A small segmentation model, trained from scratch.
Training: 15800 steps, batches of 256.
Data: trained on Sentinel-2 satellite tiles (TerraMesh), 55.8 epochs.
Rows from block 4 of the decoder of a small segmentation model, named by matrix and row number. Rows with one number belong to one channel. Each number is 128 + 24 x the weight over its row's rms, rounded and kept within 0 to 255. All counts start at 0. Numbers have three digits each. After the name is the row's rms in percent of the matrix's.
After each channel's rows are labels from the 100 images, of 14848, where the channel reaches its highest value: "responds to" is what is common among them; "lies over" is the class under the peak. Only what is clearly more common there than usual is listed. The data: Sentinel-2 satellite tiles (TerraMesh). In brackets: how many of the 100, against the usual share in percent.
# convs0: first 3x3 conv (decoder.decb.0.2.convs.0.weight, 64x64x3x3, each kernel summed), inputs 0-63
# convs1: second 3x3 conv (decoder.decb.0.2.convs.1.weight, 64x64x3x3, transposed, each kernel summed), outputs 0-63

convs0.18 115:130178083172135152138099108144189133103133137165111144143145145139118145128088143081133181128095103136115135126107146121085156102120129134097122116152127129142142103156134098154168122119123108
convs1.18 092:173088177118101135125151094130156090117118127124154065121127077111143088148155099114150124145151172163102117103165123160136134135149132132131142119134159131138128112117155100167118147117127130
responds to: crops (86 vs 38.8); main land cover: crops (81 vs 20.2); built area (79 vs 37.5)
lies over: crops (60 vs 17.3)

convs0.62 108:153141127085156131145103119157118115127138096143113085139135111126124180108104140131147098122149105124130157091101081165128118114105159131122162131171084115135161142123113095089149171116115162
convs1.62 094:093132119149148155125075146136099114151065140106137119099165125143126071114120112129161141104145170105171111179159115107130151155120125134120125130114143134144099104115171135134114142147155149
responds to: water (95 vs 40.4); built area (68 vs 37.5); main land cover: water (40 vs 11.2); flooded vegetation (29 vs 10.2)
lies over: water (29 vs 10.9)

convs0.48 086:110120102129105146171093087127121097131131119131107116187109139142189118067090113126104122100136101116160130091130130139109129164092106143125155114150111123171115124139137111152107134125121093
convs1.48 092:098123151154146113170129108127177081127146107136131118176116181125124122110096105102158142103138122126093142128108164126087126158087152123117106127120110115128127132099129179100183125124143116
responds to: built area (70 vs 37.5); crops (70 vs 38.8); water (66 vs 40.4); main land cover: crops (52 vs 20.2)
lies over: crops (42 vs 17.3)

convs0.43 085:112145153139097097108126113124137090111137108134108102181090129087122124078121125127095127126116114130165090114139147140086114105122073122152123100114136134155092131148116100170157137106177126
convs1.43 083:097128124177140202127124172153085140083131133144128118148139149118125164105090069143119111146148147138137169119115144134114107118137129114146110135167161132143126148115121140165145149152107111
responds to: built area (90 vs 37.5); crops (89 vs 38.8); main land cover: crops (78 vs 20.2)
lies over: crops (64 vs 17.3)

convs0.44 087:175135128116101128116117105111136097121119139108094123131157099088138128085142155120177140125117121168141096141075094100121124098123143141142198118132134157120104103130148104094126100102149143
convs1.44 106:121149139114132093135097116144103096138153101186112161101136123099096116167156130136127126161144109150170130111173150144124145161125068150114127147126144137104097108145137151096094115110165139
responds to: water (99 vs 40.4); main land cover: water (47 vs 11.2); flooded vegetation (36 vs 10.2)
lies over: water (82 vs 10.9)

convs0.60 089:144124114100136111100118121144155086092116114136127201128134133125103119117134106137123097133128156112134133155170106123119180096169140116182111116176121122135118107105131112124124193139125103
convs1.60 094:129099096164101103151142093157117145178112107161103129117139117153123153144133121084123073137110088136094132127159147137131121132149142099094131134085134139138115084165115126084166136120147119
responds to: crops (78 vs 38.8); built area (75 vs 37.5); main land cover: crops (64 vs 20.2)
lies over: crops (37 vs 17.3); built area (25 vs 5.3)

convs0.17 087:163116096144078107111122133148104127131116124137091106108150084173132144130119089120126107109120115104119156134149119131112166144149155132126150163148151144113119138162105084133110149052162132
convs1.17 104:083185132140125139158148123115143129090154151125112130104154145110112095149138145087168132105099115079105102136103111121107105107111125139111062136112110121158100124124138168121175143122139125
responds to: water (98 vs 40.4); trees (88 vs 58.5); main land cover: water (43 vs 11.2); flooded vegetation (26 vs 10.2)
lies over: water (77 vs 10.9)

convs0.34 088:129115146166131144113116118141126082124101129141165119156129123128133126082121134127134121179117126117132117176081143139133114111127101143171150123084157140091143097130076128115171078101162132
convs1.34 110:158084146122124142101129154115124125116148167097135086111143129120149137178183159114119114089112158125143129140148114125136132130183095130107132153144122137136142147119169112119075180119157153
responds to: crops (98 vs 38.8); built area (97 vs 37.5); main land cover: crops (81 vs 20.2)
lies over: crops (55 vs 17.3); built area (37 vs 5.3)

convs0.42 121:106123115106148131127152088119147089123108125096082145128170147135141116118157124134106146143102140114104125215154137109109152123104145156101128140133105105164124109140140080128135086105150101
convs1.42 108:128129139126102112143161146104135111127133143154151155131087143128163160159125118145127126131162152136156145072153099143136103119147164107165111133127202133106125132169086167163119142142131157
responds to: crops (100 vs 38.8); main land cover: crops (98 vs 20.2); built area (87 vs 37.5)
lies over: crops (92 vs 17.3)

convs0.3 062:130135114110099137141153064129125137123102101148089158103110151125100116117142129094089147134082131104084153121079135129107138095148116153084132121153140127135126067119117108147165133142151123
convs1.3 105:154095131137126126121145154133146134119124131154082105093140135080111099129129211146134102133104147129181123118113156110095134099124159133108163136128130187107111152146128125136147144152096134
responds to: crops (96 vs 38.8); built area (93 vs 37.5); main land cover: crops (82 vs 20.2)
lies over: crops (57 vs 17.3); built area (32 vs 5.3)

convs0.9 108:203131148152129120132122096080160115116110132122138129095078130105111122138141104137139109134121143171110135151087128095134090120138128131128076142107141103150128148090157116155080142120120102
convs1.9 093:098166150111096139145085157140125127136144101120173124142093175104146083088123129159090125160124139088169106097124129109138168129125127141117131120121099134139113153117093145086143127169118122
responds to: water (97 vs 40.4); bare ground (50 vs 24.4); flooded vegetation (46 vs 10.2); main land cover: water (31 vs 11.2)
lies over: water (86 vs 10.9)