{"dataset": "Sentinel-2 satellite tiles (TerraMesh)", "color_jitter": 0.2, "num_classes": 10, "encoder_qk_norm": false, "encoder_inner_norm": false, "encoder_width": 384, "optimizer": "muon", "learning_rate": 0.011, "momentum": 0.95}
Rows from block 2 of the encoder of a small segmentation model, named by matrix and row number. Rows with one number belong to one neuron. Each number is 128 + 32 x the weight over its row's rms, rounded and kept within 0 to 255. All counts start at 0. Numbers have three digits each. After the name is the row's rms in percent of the matrix's.
After each neuron's rows are labels from the 100 images, of 14848, where the neuron reaches its highest value: "strongest on" is what is common among them. Only what is clearly more common there than usual is listed. The data: Sentinel-2 satellite tiles (TerraMesh).
# fc1: MLP up (encoder.blocks.2.mlp.fc1.weight, 1152x384), inputs 96-191
# fc2: MLP down (encoder.blocks.2.mlp.fc2.weight, 384x1152, transposed), outputs 96-191

fc1.215 096:133142094093121140208112111088114139152137141130085153075131103130154090073027148172152153137100131149083099103164087149160165190126094088112140175072100128154136084125169141134172168152184094174087146099176149117122167097117152137105149191123192164110091186116034159166193100147102147097
fc2.215 098:133113177096197155082159130074119106114130112129095197133131175082114107178180144151148151144123102134125137143135130127081156094062168152169126062152131169117116145142088086066127079151114129153167177133121152080164072143118074132112116090115072101075131112173121132134137107135098150135
strongest on: bare ground; main land cover: bare ground

fc1.99 108:118171151170147127074132105109153138112142101180143134112145150152134199124108081113135137112128105138067063129145100168108155150102115107085084136178203122065104129127111123116163131165148141119122147130106093089147132153151134145134146095100164129102182070108113066035135097135114087156
fc2.99 108:081207109097084140148147102119145121066153159123125143152117149110153061104109170153182084111170104156088123144088164158104129148135116114111122202137127143116176075116112130125144092109153087069098125070135106164158087207185152126148120081115101094115191085181181117121167060086170147071
strongest on: trees; water; flooded vegetation

fc1.100 098:133126112120105105119172150127166099150137084160128076125103128158137128064150134105104113139106062091160144100097057110141079149200151118150135159115151172160099192142084129109118200148062126167086191144097151074186091181088120104149143106141149143052141149134112132112103166129133105120
fc2.100 108:091085135153157159156123104168127127150121151111120137127096140070158112147111137113171148147158116103113063092193102148137094088121200105120135110085116081151066148155182134098137112137183144118062069083153124171119089086142071100158110124181120120164125115133180101118119131081080136147
strongest on: main land cover: rangeland

fc1.384 092:149165139127145112053116129154139104209102086184139137137119141199087069145091174067081106155161134147145140106126045159128152146138105138158109132091110176227110146123130119132145127085124177083107106075126140139178164098085129147065180128163135204131103161105200125091132115140125139169
fc2.384 093:090105140141145129138197134142100055120112122064126103191117183093115080117134148151102172121126120151147121114130134157124134104145094170083091152155140043174075143125136137112134132084110122118216123137076095069157147162106183101147101072130178154127059113164147099136129062143103133133
strongest on: snow or ice; main land cover: snow or ice

fc1.134 107:159073118075120071134127210078142125106090185146142120173058181076183089116117092132126134084085137167134100160111091135123131137137124146122122113120107139074181100062156150133124175119096103120151127123141117094098147091152134121138103072100164111064151149108120086178187115103037126066
fc2.134 105:125149126088141103096096087165127168159188157111154127042128116120159118209081113145124127148144116154156110095127168146181131169167129128091135116158121166122112192104025125128106195152102106167060174121101164117142146127178202151159112107149154091122153098102169168105143096143186121176
strongest on: clouds

fc1.1 088:160106154120080128081090181136141134140120149091159136148092147103156124068185106090189130122091097143100133171155105147190108174098154120164100113129155082132142139114094171157138157114086177054095102152141121095167111159076075099068121154102141138144106096121088147132160115059053114122
fc2.1 080:152121166097122154108131064126142107163158139111178139136152107126105169113089164123145125138094106118152093102113155121129185124220117197058127103168067082153168052132195122114133074106145149181091153112131207119118111153121215144091163108156105163073116164140148118151108095092168118168
strongest on: flooded vegetation

fc1.536 088:153132119158120123134087142082192144110141117132135091093144156101176102121086178104114124129169128093156096092164110118122115075081071152060172150109159139124100129158145155102113152144145124095107142154127125109188090121120155120117147140112148205169126166116168160182134165100137090108
fc2.536 087:137117168168151127089113117125104138167136162117133117117134139152152135152139179042129180112089075138150153146069107098102146151153122169134121083113081120147158090087153068140144105142121107094134080131171121113168071087096059159169225146150126137061156131099172151134150110179125177139
strongest on: main land cover: bare ground

fc1.488 126:114154104159100129119161137157138160123163165101123114091071116080132077144062101175075116113113130098095136130144093125138101122207131137108131131128141127181160116099122128127088089092133138113088108141114137127101145106229117109171059112116099131142116083122174104125079171059107125131
fc2.488 127:138124115080147070162133180157165108153131170128106090112113119169129089134179115114106136100122152125184091178119138107133203094144119108141168167105156095173078136139161191170117127175094168105139037140126138116084130118081047093092190158157176114124136079156097105091125104188090114136
strongest on: clouds

fc1.675 079:072091098057182158199152147098087125134121176109106120126129127101179137055087139170136080168093108142121141071158131108105151131205161185084109124096122084111086069107113102180111128149128080109081142132172188121155162141087066211139085126166150174138122087077108121113160159160176155099
fc2.675 072:148123124119089151090119163114142107122125073164160128130144111070162095173106150116149145062163171119137095125104090120119140167086097120126092089139142207141149129135137177060193086144119160138131123123139187072094136133123197105108171130146098122111164182163108107142102135104115142205
strongest on: trees; main land cover: trees

fc1.252 058:118104111100136141148067131116113078158171125055109062122056111110143093079144095187094109148155149122047122113158154103125156111152086075158144151076119118150174167120121165189152161138156120133120135141148145162107095163138160096156073172149161098140163136141167167128123084110119193094
fc2.252 053:119104105083140165124135160153178131150171106183139127122128155114099124133146122166175168111105127122210139125040108180133073110089060121118155107156132135179115144131115162081135105101159145127049097119111093115113150094121041148125109109124098141079188085103126150103133138141137115113
strongest on: built area; main land cover: built area

fc1.54 116:162119087112141078100126109124142132103146115160139131146080129144151155091117091151092100109169115134138080102137161104159148085185126129104141107127087153086096181148102153181135115181160129166160095143112076072158117160113116087126208131112126102118130146096135129114140123141171113072
fc2.54 119:103118085143164115106107116144132133146128170091209115143128136167178141090114194136133050090154135195130125164083133184150089086127136164131073118130070068168252153085138112139142150117104083088138135143136105098142075125082101127131157129100140112103108135150111161087152145071142135094
strongest on: main land cover: bare ground

fc1.496 090:057136129144169126126071084113092100113136126148149169141135103109159177136099132152154097125183146174131183135102139125161146207159121123177129119130108106174117134162133138110082170125086060099088163171127081068074142120077122156131090153130210154077123068142100155135148168133182135144
fc2.496 090:129158202116126160125222161128161143075095115116193115120059088127072098107095139120144134099153100134136138131093163212080137136136164091146096146093143149143151132127187102123113122216152168059055067120154090114184163163151152100155157150112106141137125116178137127119110146124090106153
strongest on: trees; crops; main land cover: crops

fc1.655 095:100137122116130098129091108101202115111110155096180134130126119079107098124133112100104150147110139157160135125220168124183077134123087128080179126097184145152117105141104062110077149119136119121130150116107085143083079184140127111077157125150155139105100091167143161158124113104160144104
fc2.655 107:154089197145141167190112108159160158194165106150139145078086151121184141092168157072197127164096129142177150124129162109102153116151131121159138063182151115126118156124112126112176122157107115162187108150147200138131102130152096149168165099113136166144120147114134090119174127121123161145
strongest on: water; main land cover: water

fc1.64 076:136067085181099136153107113101082069171138098176086144112130181100138159159180164152110140183119128086151118128095116153122032123194151099138095187085099134098219162177164164097132082131080177108126121115197106159137127104064124145116096107096085106130126115162132125084170162138170123144
fc2.64 075:141136110132085143107084087132139106154066149136145104136182147142079180120168035133129116120095121152175164111168108165125164147100072165126139141090074107142110108089112134137113171163185186163085153132164117153145140164177120106126177068113169121148154139106112137131043140111135105180
strongest on: main land cover: crops

fc1.324 113:179100083153113116072090101123162153156191132184088127091094142178179136135136064065083153177139134116129127103187144118167177099121142167138137064088088142131114168126096141121104104089108114093112100175109108059157107161096176115079092132147146093177116107162131124121120107146134175138
fc2.324 089:078163152098147148178143136124100145119095110101174112132162128095088172081095137174170150119167155157111148105125125138119101136161087112118083170189143119129158100104153113142170169150138192161164096145142110196137100102175155136168177116123148199177160115121114181143104172092129108205
strongest on: bare ground

fc1.22 098:095177141094113141094093146157135205160127146155191085136052119085111161054130138103090146144149193130134149141164113136087125127122086108144145133085113134110100149114112119161131119094155111078185123118096072122121159090117136141067154181098074128143165089151093137155168099129128136088
fc2.22 099:090071131128091127138120157124115137122131104139118107082108113135220113171121143111212081142181098121086122096129130111160108145134125124220122124172155093102130119151087146073116107167140107141124137054182116148141161153191092126179097074184105145158241175126130100171158168156080152202
strongest on: main land cover: trees

fc1.630 086:121156140212122058126132144118086103097144105038126085169124162073128130102143116097135102136157141094167147142206151138162140176152149101160090123100159156099093127109130099109094090086105116118117124091073131096178148184150109155121142120123186104102159145151077161142140148111100076082
fc2.630 078:067122110137096115101093126104119150130098074119140134120140149203118114031137158137106150201112127090152093073125099148118128129172139134127132177127088111144127122135141145152111082214110126125143149116128121154109162104129124143112124169230097108101064061069162124147146101132098139110
strongest on: main land cover: rangeland

fc1.372 097:136153127124092136171110166170106114064144195165169143161192130154081108116136091140088156100096150122150107090102090172155150131163083051175111105132128157109134192092133082083137163180164153159105145172127143116160136110144144052116154111177144101110128164134110120157133145069110148169
fc2.372 104:127173094122194092086073086139124136132150146129140073120145132131091086144094125146127123172194093149084127112203121084153192063063131144121067134081136104117099192123149142156105114149099106185165109155171157109124162139104049111165140123130125119130098154151124125104091116181177113125
strongest on: main land cover: bare ground

fc1.704 100:149150139098137108150134134107114155140055103176081142115153111198090167159117132122109120118081146100165100102179146137087110165113167130127142128076173150156133116128125096184100110082151149173134127167172091129118105115134100141111170119062117123102146146099100136156118173175168133109
fc2.704 084:131123146162198130109134119173148128157143168115134131151130086066189125108075117166128101142140074074130106117091113096156142122109092132173112140110106102111145106166158167118073161111084114115150129110099124104067139155112177139127100150159166093182092147140151083128134136143095162170
strongest on: bare ground

fc1.680 099:092087128184075132178111184087119191146135126120108085120093165072147101065102113202112131115097114165112143070106147133108126120122139133101116085171150157118101133098143100141164172090100130052130156179138097145180065184151029152171124059137106177134133111112160110116137133181113154119
fc2.680 101:151106136119129182199141141112161123098179147181134134178103136141089166061151163129155100145194090138165156098180133107094097103121126127112161141133087101200153131131099144080108124183121152139099165077157105171136144147102158087101115073113151082171148127137172159106109118116154127089
strongest on: main land cover: water

fc1.162 072:111157172094094158102067158073087092139180137212147126169127092129144129117140090087134159104142114127088132145158166116100124145114061155099090130165180161184093111116104129204171126130121093155105126103125144112145120163105204106098087134098147113099085130038100105126129088170151109197
fc2.162 074:158097157072176134169154098099173153104167140152127137033063142058047095165082154125106103149138136154101112149088102163122114154147184172177158109101094087098081165165085075083129140127134138138113116171145094080142055134093119108135121136143100148106156069121147155075154151112134117103
strongest on: crops

fc1.750 117:163125166130095142140109135142107121087132140118154130175127186092118140119143101159084157135145136130082112103137158119180121107108124096105123140115192070094133110154179061150123099156146094177085129088145121139160111117124152135108137162134120118139135133078158073162176142151255129190
fc2.750 116:113117060158126099127155131198074118189131152138132160107124096147096064102056143148094092135142082094137143143176069097069150105094071131113163132097116112150188171088109133089140144130170087151124156170146107112069128153134060135163089195113153068097179131131085164059088123145104132156
strongest on: crops; built area

fc1.418 085:105167154148152137151112070054118098131122104156160121128094145111096136136172169184115118093136093141097205115105152129152120094176125097082091105083149122160185102096130149111153113149185107108184138121101134175107089141100130117107094126068206159104191126078186085161158122116161130111
fc2.418 088:137088113077084093162105141130110114162115139127131138123118112168150149138095117084128152153127123147141065085087130143114182175153085148098123129153155165166167193153070114142140048101093149131188122160165121134171156132122113113143165079160092081144120145224070153113128125076111137140
strongest on: water; main land cover: water

fc1.752 115:171114190108039095125121169144146131161094152134123098137156107082073052134165128116150089112161199202163171128086160131120075045069150165153092127126101105115104122133139115148051171079113115163125155130108096128172135147105139146090119097150141101132107156094180184154153116158106088140
fc2.752 115:167127161160114158125104152113117104132129128145165098146119111118068080163139166077158116139142129123158111120105140123153161162120157087112114145111094111085125107152150146112151056120143097116135140100107125136097104159134133163148103134104139123111118148148156094131133129046171114184
strongest on: trees; water; flooded vegetation

fc1.684 087:113135214127118129178112084196137112175104101150120097162198143094138086157111155142087092168132190168129155105160127079059147182170096143130092108088131122131126100120099141133151145159134136115134152119157104158156131133099136123183084131125137107132094186139134094189132128067152090131
fc2.684 092:135139065087073150087121152122154116101129123121106125122132140083126137125115137103142133057062146157100117142178126177156071073096173112184114187161169120099147129144137094155119181070132118182127172152143110095168091116147089109093137145100168101112148140068129131150120176112162149122
strongest on: main land cover: crops

fc1.423 093:140171087097098150151144072105129132119145116134083104118172117111140203135133099130191171062110129143131223146060125165164178123122158202162118148169146159099139135094119095113148186158131166148170135143069125138143096123165167088113152089135084139099108135062156114127060075118111079094
fc2.423 101:109142098118161128125083119090107135073136106126156142100161145121099130121178065128153076108128152100170082132166150129098081165108065109101136234137109119120155173158155112108110116113134110137116129126180139087052123079223141080127124112135113170090132160152176141157094076128115173153
strongest on: water; main land cover: water

fc1.19 114:099101116131160133170104138087080144061162092135134133170127155136094154124177161180108130109149138075166122075190147127073126100118143131068090147127146183200122135156131162143130146105107206168134173092078156146197126145098072154076128141068139156108133140156138105145095134114144117148
fc2.19 110:125156096109136077094161080124163130123110173154126185111190120139115109139164160140092117124152124145150128139131120127131179194116093110121120110156119141134155127159114093132143117084186101126099095114157098183113114132109186127131126100134138060144119134086111120139132075160096099153
strongest on: main land cover: crops

fc1.205 053:078110078165116132117116110130109161069155157126137164199078143209124090137198191086140144140110068092148144044141092106169157138138130104129152117079101123127156131093109184163134148143204107131088114075180090133094105111167125136137169089145104088167141155087158153157116097146122114116
fc2.205 054:122157143144114089128157101125070107133124108103156115142091144114096096144080117178117171112133139137141124132183210161151098159190157134114119057165117144075128111143096106115120193195119200145152151068100126132106130102161135113124041114067093109187114128131075114107124162134168197153
strongest on: main land cover: snow or ice

fc1.529 096:122129103168113151067175165092088170148147150073167133118110162108119150143118155049145150139137120144101177088160088171127083095157124131131116138152125144125121102129159159147138136153162159087170135096157155132159148109104136154111163067154166171124168109146108101112121156111160174110
fc2.529 095:119066089181109114105164154132150099167089138208159108090154112150178100111087092113145143153194168111187120143042135128111089121123182119132082118072126159135107106050165120097133113140144108167111109139149097075125132138174102169139151177132113126109111136169159140124112095169079154137
strongest on: bare ground; main land cover: bare ground

fc1.455 104:120165190181154065047087150139142141150132116121150130114182068082101163148128100135091102138178165131086070131140139165158103066127096126123155078076136123094112135117091170095118085086126099174109127174079103169123197144103167138066097170090180149127117147070145114123128162115119111113
fc2.455 098:093160187129161122178102123225159098124179171087116119111171142179087107135151099122156102136053132197111087099131138160129126169144071111143139134150133125149162102106131130130157132113071102105162133122073117197134119140141201104117139147149151075117088110088087125140072110136170129178
strongest on: main land cover: crops

fc1.667 111:108147156144171127129120141077089113121151096105146126163143090087110149098113164079144144116081150103199153120147096142079087073168052094182138143147130116141091170095151128135082100128134163153142096131102122096105088124098098116086116174145128119069118126144149079139115120159090177154
fc2.667 113:110068126101107148125142083174140140134145186162147150141144092093096141130097088097132123059135140128078072084144156087132113132146136089125166169146136119176111097173160105155098148114142141136092097101123162156204161148111090075171117124158126160157152081099156114111177114078129198109
strongest on: main land cover: snow or ice

fc1.729 099:120085138110177131127129111215061131143154176112094088118084136114101132116171069139166116110100098115087122094106144167119127127093144090118104165135131119139163086127118152100141098154128095144166131141116098093103061178030131147139164107134157112109174135176137120042063115109162138133
fc2.729 097:143160118077153123151137164092139081078077116103165158190112168138131144155141102103086163119152112139176098119116191080064128171138069198173176143125069089110110127128084152130161137155173153114122179095154162078150167058114136074129127168132111121105172167153119156075172196123149130139
strongest on: water; main land cover: water; flooded vegetation

fc1.547 109:122158121134158078117109119103196119145110147145141125090126141071094192083183091154134154179165177135111122156131157154201131147191150059113148112157112158125124086176208174098137169094119099156176127135199175147142181141117132174104152051098154159092086080223195089161164161112141130132
fc2.547 100:102063130087130156169126161117123131110076156112180118183138117239144081120087131160156101149108093185148152139149120123160153097090081130188074174170170100167128112105120120129147092144126163126119150093144051116138118185123059080129155154177126154159126213109080141094110129173090119114
strongest on: trees; water; main land cover: water; flooded vegetation

fc1.478 084:123166147150134107168150077151143131232078190146129163173168177131077140083170169147120146153082110162102096098150097194177148119073131185150071100071137140175067098108178168148123077159115085122114117127092095121085113168141081157148150124007135151153151127133167160117173145139104111131
fc2.478 101:137109141100186122126085138148108127084134156119140143133148073157149103114136138095105085110077097138168126102159126055116126086088144132128092110140147120164145172133139143164144131090175150121199102157164175183153110119142135100125117106136138144155133089147148132137084085107091119077
strongest on: water; main land cover: water

fc1.631 107:112134169138127116142140067156115129155088097096119108126128161104111108134136159200058161104081121093168093125149132125114137150129078099148127143112083126157065104152159176133204110133123152132137139193075113115086168111131106191151148095127077147090113144117203119215084125160178131109
fc2.631 093:106146069088191116156105197071100116088154121112158113097127137107114159133095159070168135119144124106047162101163120116119131123197176110169079119190170086120130212151129129125119123104114169151093098075089149125187135114096148114149104171150148185173171096088088115073145098095125135149
strongest on: water; main land cover: water

fc1.469 114:120146112133138092130120144105119138159102217172112133128093123139110115110120143152130142174166155200102116148164113157139147209087146159115158118158122105141148183127143101136112079100097106193113101178078098132152136092166123109130110178153109162075126142165166144100150110142157125132
fc2.469 120:213096160124117117119120064100112115140104142100143135101120150101115082127159139065132151114044173087172173111158165097140163133120162045144113137103128157148116085075156082183082093191195137102110107080132124104084142155119170130123122151111122062110078079102097085203120134167069099166
strongest on: trees; crops; main land cover: crops

fc1.337 088:128122100114180107064072094097143043127139104119121103133124121155154113176161124120059084134136092073115147180110125121107157150143117103124096128116132152134192123157092144130105101123131163100161136147129119101144157113102102097108132173153179116109192118178160114158107133109140092099
fc2.337 086:145156142084145130157121140142129159163109062083052093165096148138198092211137115120139179121080164136166116179118115127097119137066150143167146186160159103130111110138112146175088145127142137161142158113118110088194060116151140192119127104121094099131151018047113110141124110106159113139
strongest on: main land cover: water

fc1.464 119:129104112142119165118101165122139086147094064118195128107142142104136147177134127114106210077111106095173185137164151171128191140119137176085131117143098113178125137123057081124150158093145155075254118116128115126153143127046169089177123108147133147085149158148141071122136137174121065141
fc2.464 118:099156110107197104074136111140141133133154127103131073145117192145172118147103131108110115143151126195136082104135113094143135093153080087153135174188093069170098147085155115162137122065134150110101124036088163142198061129121149131165097105185143142167108182082130152143105113146114130170
strongest on: main land cover: crops

fc1.596 127:121087163070167175098134107099118113159126190112047136121149101126123172116092116158124169170151165154099127111126144144157088118181154107173147119087122156119107117128136163135125156134130117146111128066067097123127153125118176139152226113078143186102142115160074120181139156092175179163
fc2.596 134:144091101146093133176096176204140136116135116141133103147107134194112127119158108111156122157116117173131116196119167136164109102078119112179087105110157070124102101185161093122150116160117125159142085154114142118180068133168054088066089175206094132160105158069145159119102142134123093118
strongest on: clouds; main land cover: water

fc1.561 109:091100125101126186103108163179098146188135158113148146098111103141108109076121118127118097128174128137158102150084132083125130160099126184131124141153175201190140161052177124126080098117116103154074143112111103138098143124129160138149077120103132110128061078154129107109124168076130080115
fc2.561 117:100142110084126097143065111114146114084080138156141143087100123142123167133113139120207165113068119149144111135163161174160124112140114100141147161131079166080111134134167152150085188136187099155152116079169153135181155128059121176043155111140156117077124134124130095095148105173163131151
strongest on: main land cover: trees

fc1.286 098:121149161100128200164127119128116087117131147091106040085140141153135157100136107086130141109113153163127152165131110190133153087126127178045162138092111118163155114085055152093085177161127158127185121155146099122133098111135123109143149113170067088182132134114084108114087144092087206121
fc2.286 090:113118172119117082148135139143105153142139127146178145166075143148157129147147145176111108148241174142145083036122130148164132112097114136169105091150154157082143154187087125170128123111134151099093151139162109153097116112104160114068156119102149159154119112166175130126098126084120104166
strongest on: built area

fc1.706 075:127163150150130109114153094135110120051103153172175121135145131087123204136105115142116108162139095127175141100091130109126119081175120126140105122168079129191102104115128156091120163086143129116138132188144118176137080128106095116155124081066172091089183134112147165099176090140142135079
fc2.706 071:113109115175124118152064169121122115200089108198130125150087135109095107109163150087122107123138146155115169049180152074157126142112152084062148170148189122186126175107142147167114104163103149151189142097128172142129161127100166086074165151143135057131152120163065113158139079120063129141
strongest on: flooded vegetation

fc1.37 087:099094158150156156149142171123143140091081166152132164130136129139128148165131139109117152076169151068105042096123127162171144094148129101114050123156159144164073091126137172102107114140144120143164060184135160143198153165115085093139077204160076148185117147143140142146100173133129124133
fc2.37 088:141148125080131103169144116164115155196118196116139117096138131142153057115162145122098150165137171126104101148107019167080172089189088115162156119161122079060148149150125127108155090146079171111151148088074109088137167131176151124171180166075149125134131155107141098149086128105098126152
strongest on: main land cover: rangeland; main land cover: water

fc1.673 085:170109176166114174091157115127167153177111166119156168123110056132144194127135150046108153116105161176159109150135069091105178137101124099141113069117153087136183108162105105114147099091109119154082059129096148127051126131102123074094158155111138095134186150168141128203141117144163150206
fc2.673 077:109114148027130088179118179126099131125125116119122159087111137126136132127177135167193102164127110120139108166177091118184110030163074150102188110056145081205120124105087108166093138092131119138128181156131147124191178170100182120148140124108174157117081110088147139156115137097111124112
strongest on: main land cover: snow or ice

fc1.114 066:131133121159160101122116124116115136078162138123181038172124179134122164102105093159095147061120122149107105168138149124087104111156151086121097118143119141093157127152154143092066111073116119095148138113174128087110070126151138132131107111131163103119161121173107055114139197115147147096
fc2.114 067:152120166101130118078138134155157161187121136108120115145109097126095158143114110114082129176109138096102073128146126089148112152093172149109133049175073189188099147062080128147091137187140122130065116124185180119157147074109146128106169185097062066160206126137113124115169134148122102162
strongest on: main land cover: trees; clouds

fc1.234 079:061142108111102137176132124127114138098152142104107123173137154125171159141129156190151102137073191140090064143057106163089148076172159126120158155217119139150120151128138149123127076153129169212154161120139115112146099150163156110186126162108079149110138105152120072092170087068103060085
fc2.234 082:041120125127198123117067047139148121118140182114079118098174107117124189170203135117145149101156100166152180131110115121072125146109179125146158111107142140152193141119149126166171088148125098128167145149163127113104122088118132145067184087117178127107125115159118157173143106120118083101
strongest on: snow or ice; main land cover: snow or ice

fc1.723 109:109094137139103144108115143080132142143116084115107115150162115133139123142179126139168119083164081099095137125122138054200130118130129198104088124181119159114075143136167169097108157158114148159082157085135147162094147100139099158102103105128100127121063072102096100127104160121115124147
fc2.723 095:158110094106199111149118102212158119120109104154108129154163137117090155126082129081101103165090212070103234135148127164133151158136143118102149091121172130149120059119098079157187138155186091113135104141158070098138127155142132131131173159045130141121120117152112157091119084161114156131
strongest on: main land cover: built area

fc1.295 104:152136071150128146140106116136138128103056151115126153047137129185190132127110158140120219129128157108085115136116120145166126097086127209128160081118068088106115148168155148043098075145108129144160078089064101073181120190173120160072173153140131163114075159136173077101133135150121068069
fc2.295 102:154084141110109106118108138161139142177099125139142171169154159159158128142168131105155111113161109127086176177057191144101107164131155156129147130112159111194164118077107129159181106102158090164110160089158125069084128108121162124126150120071111084115138147132196114116128105122115144058
strongest on: main land cover: crops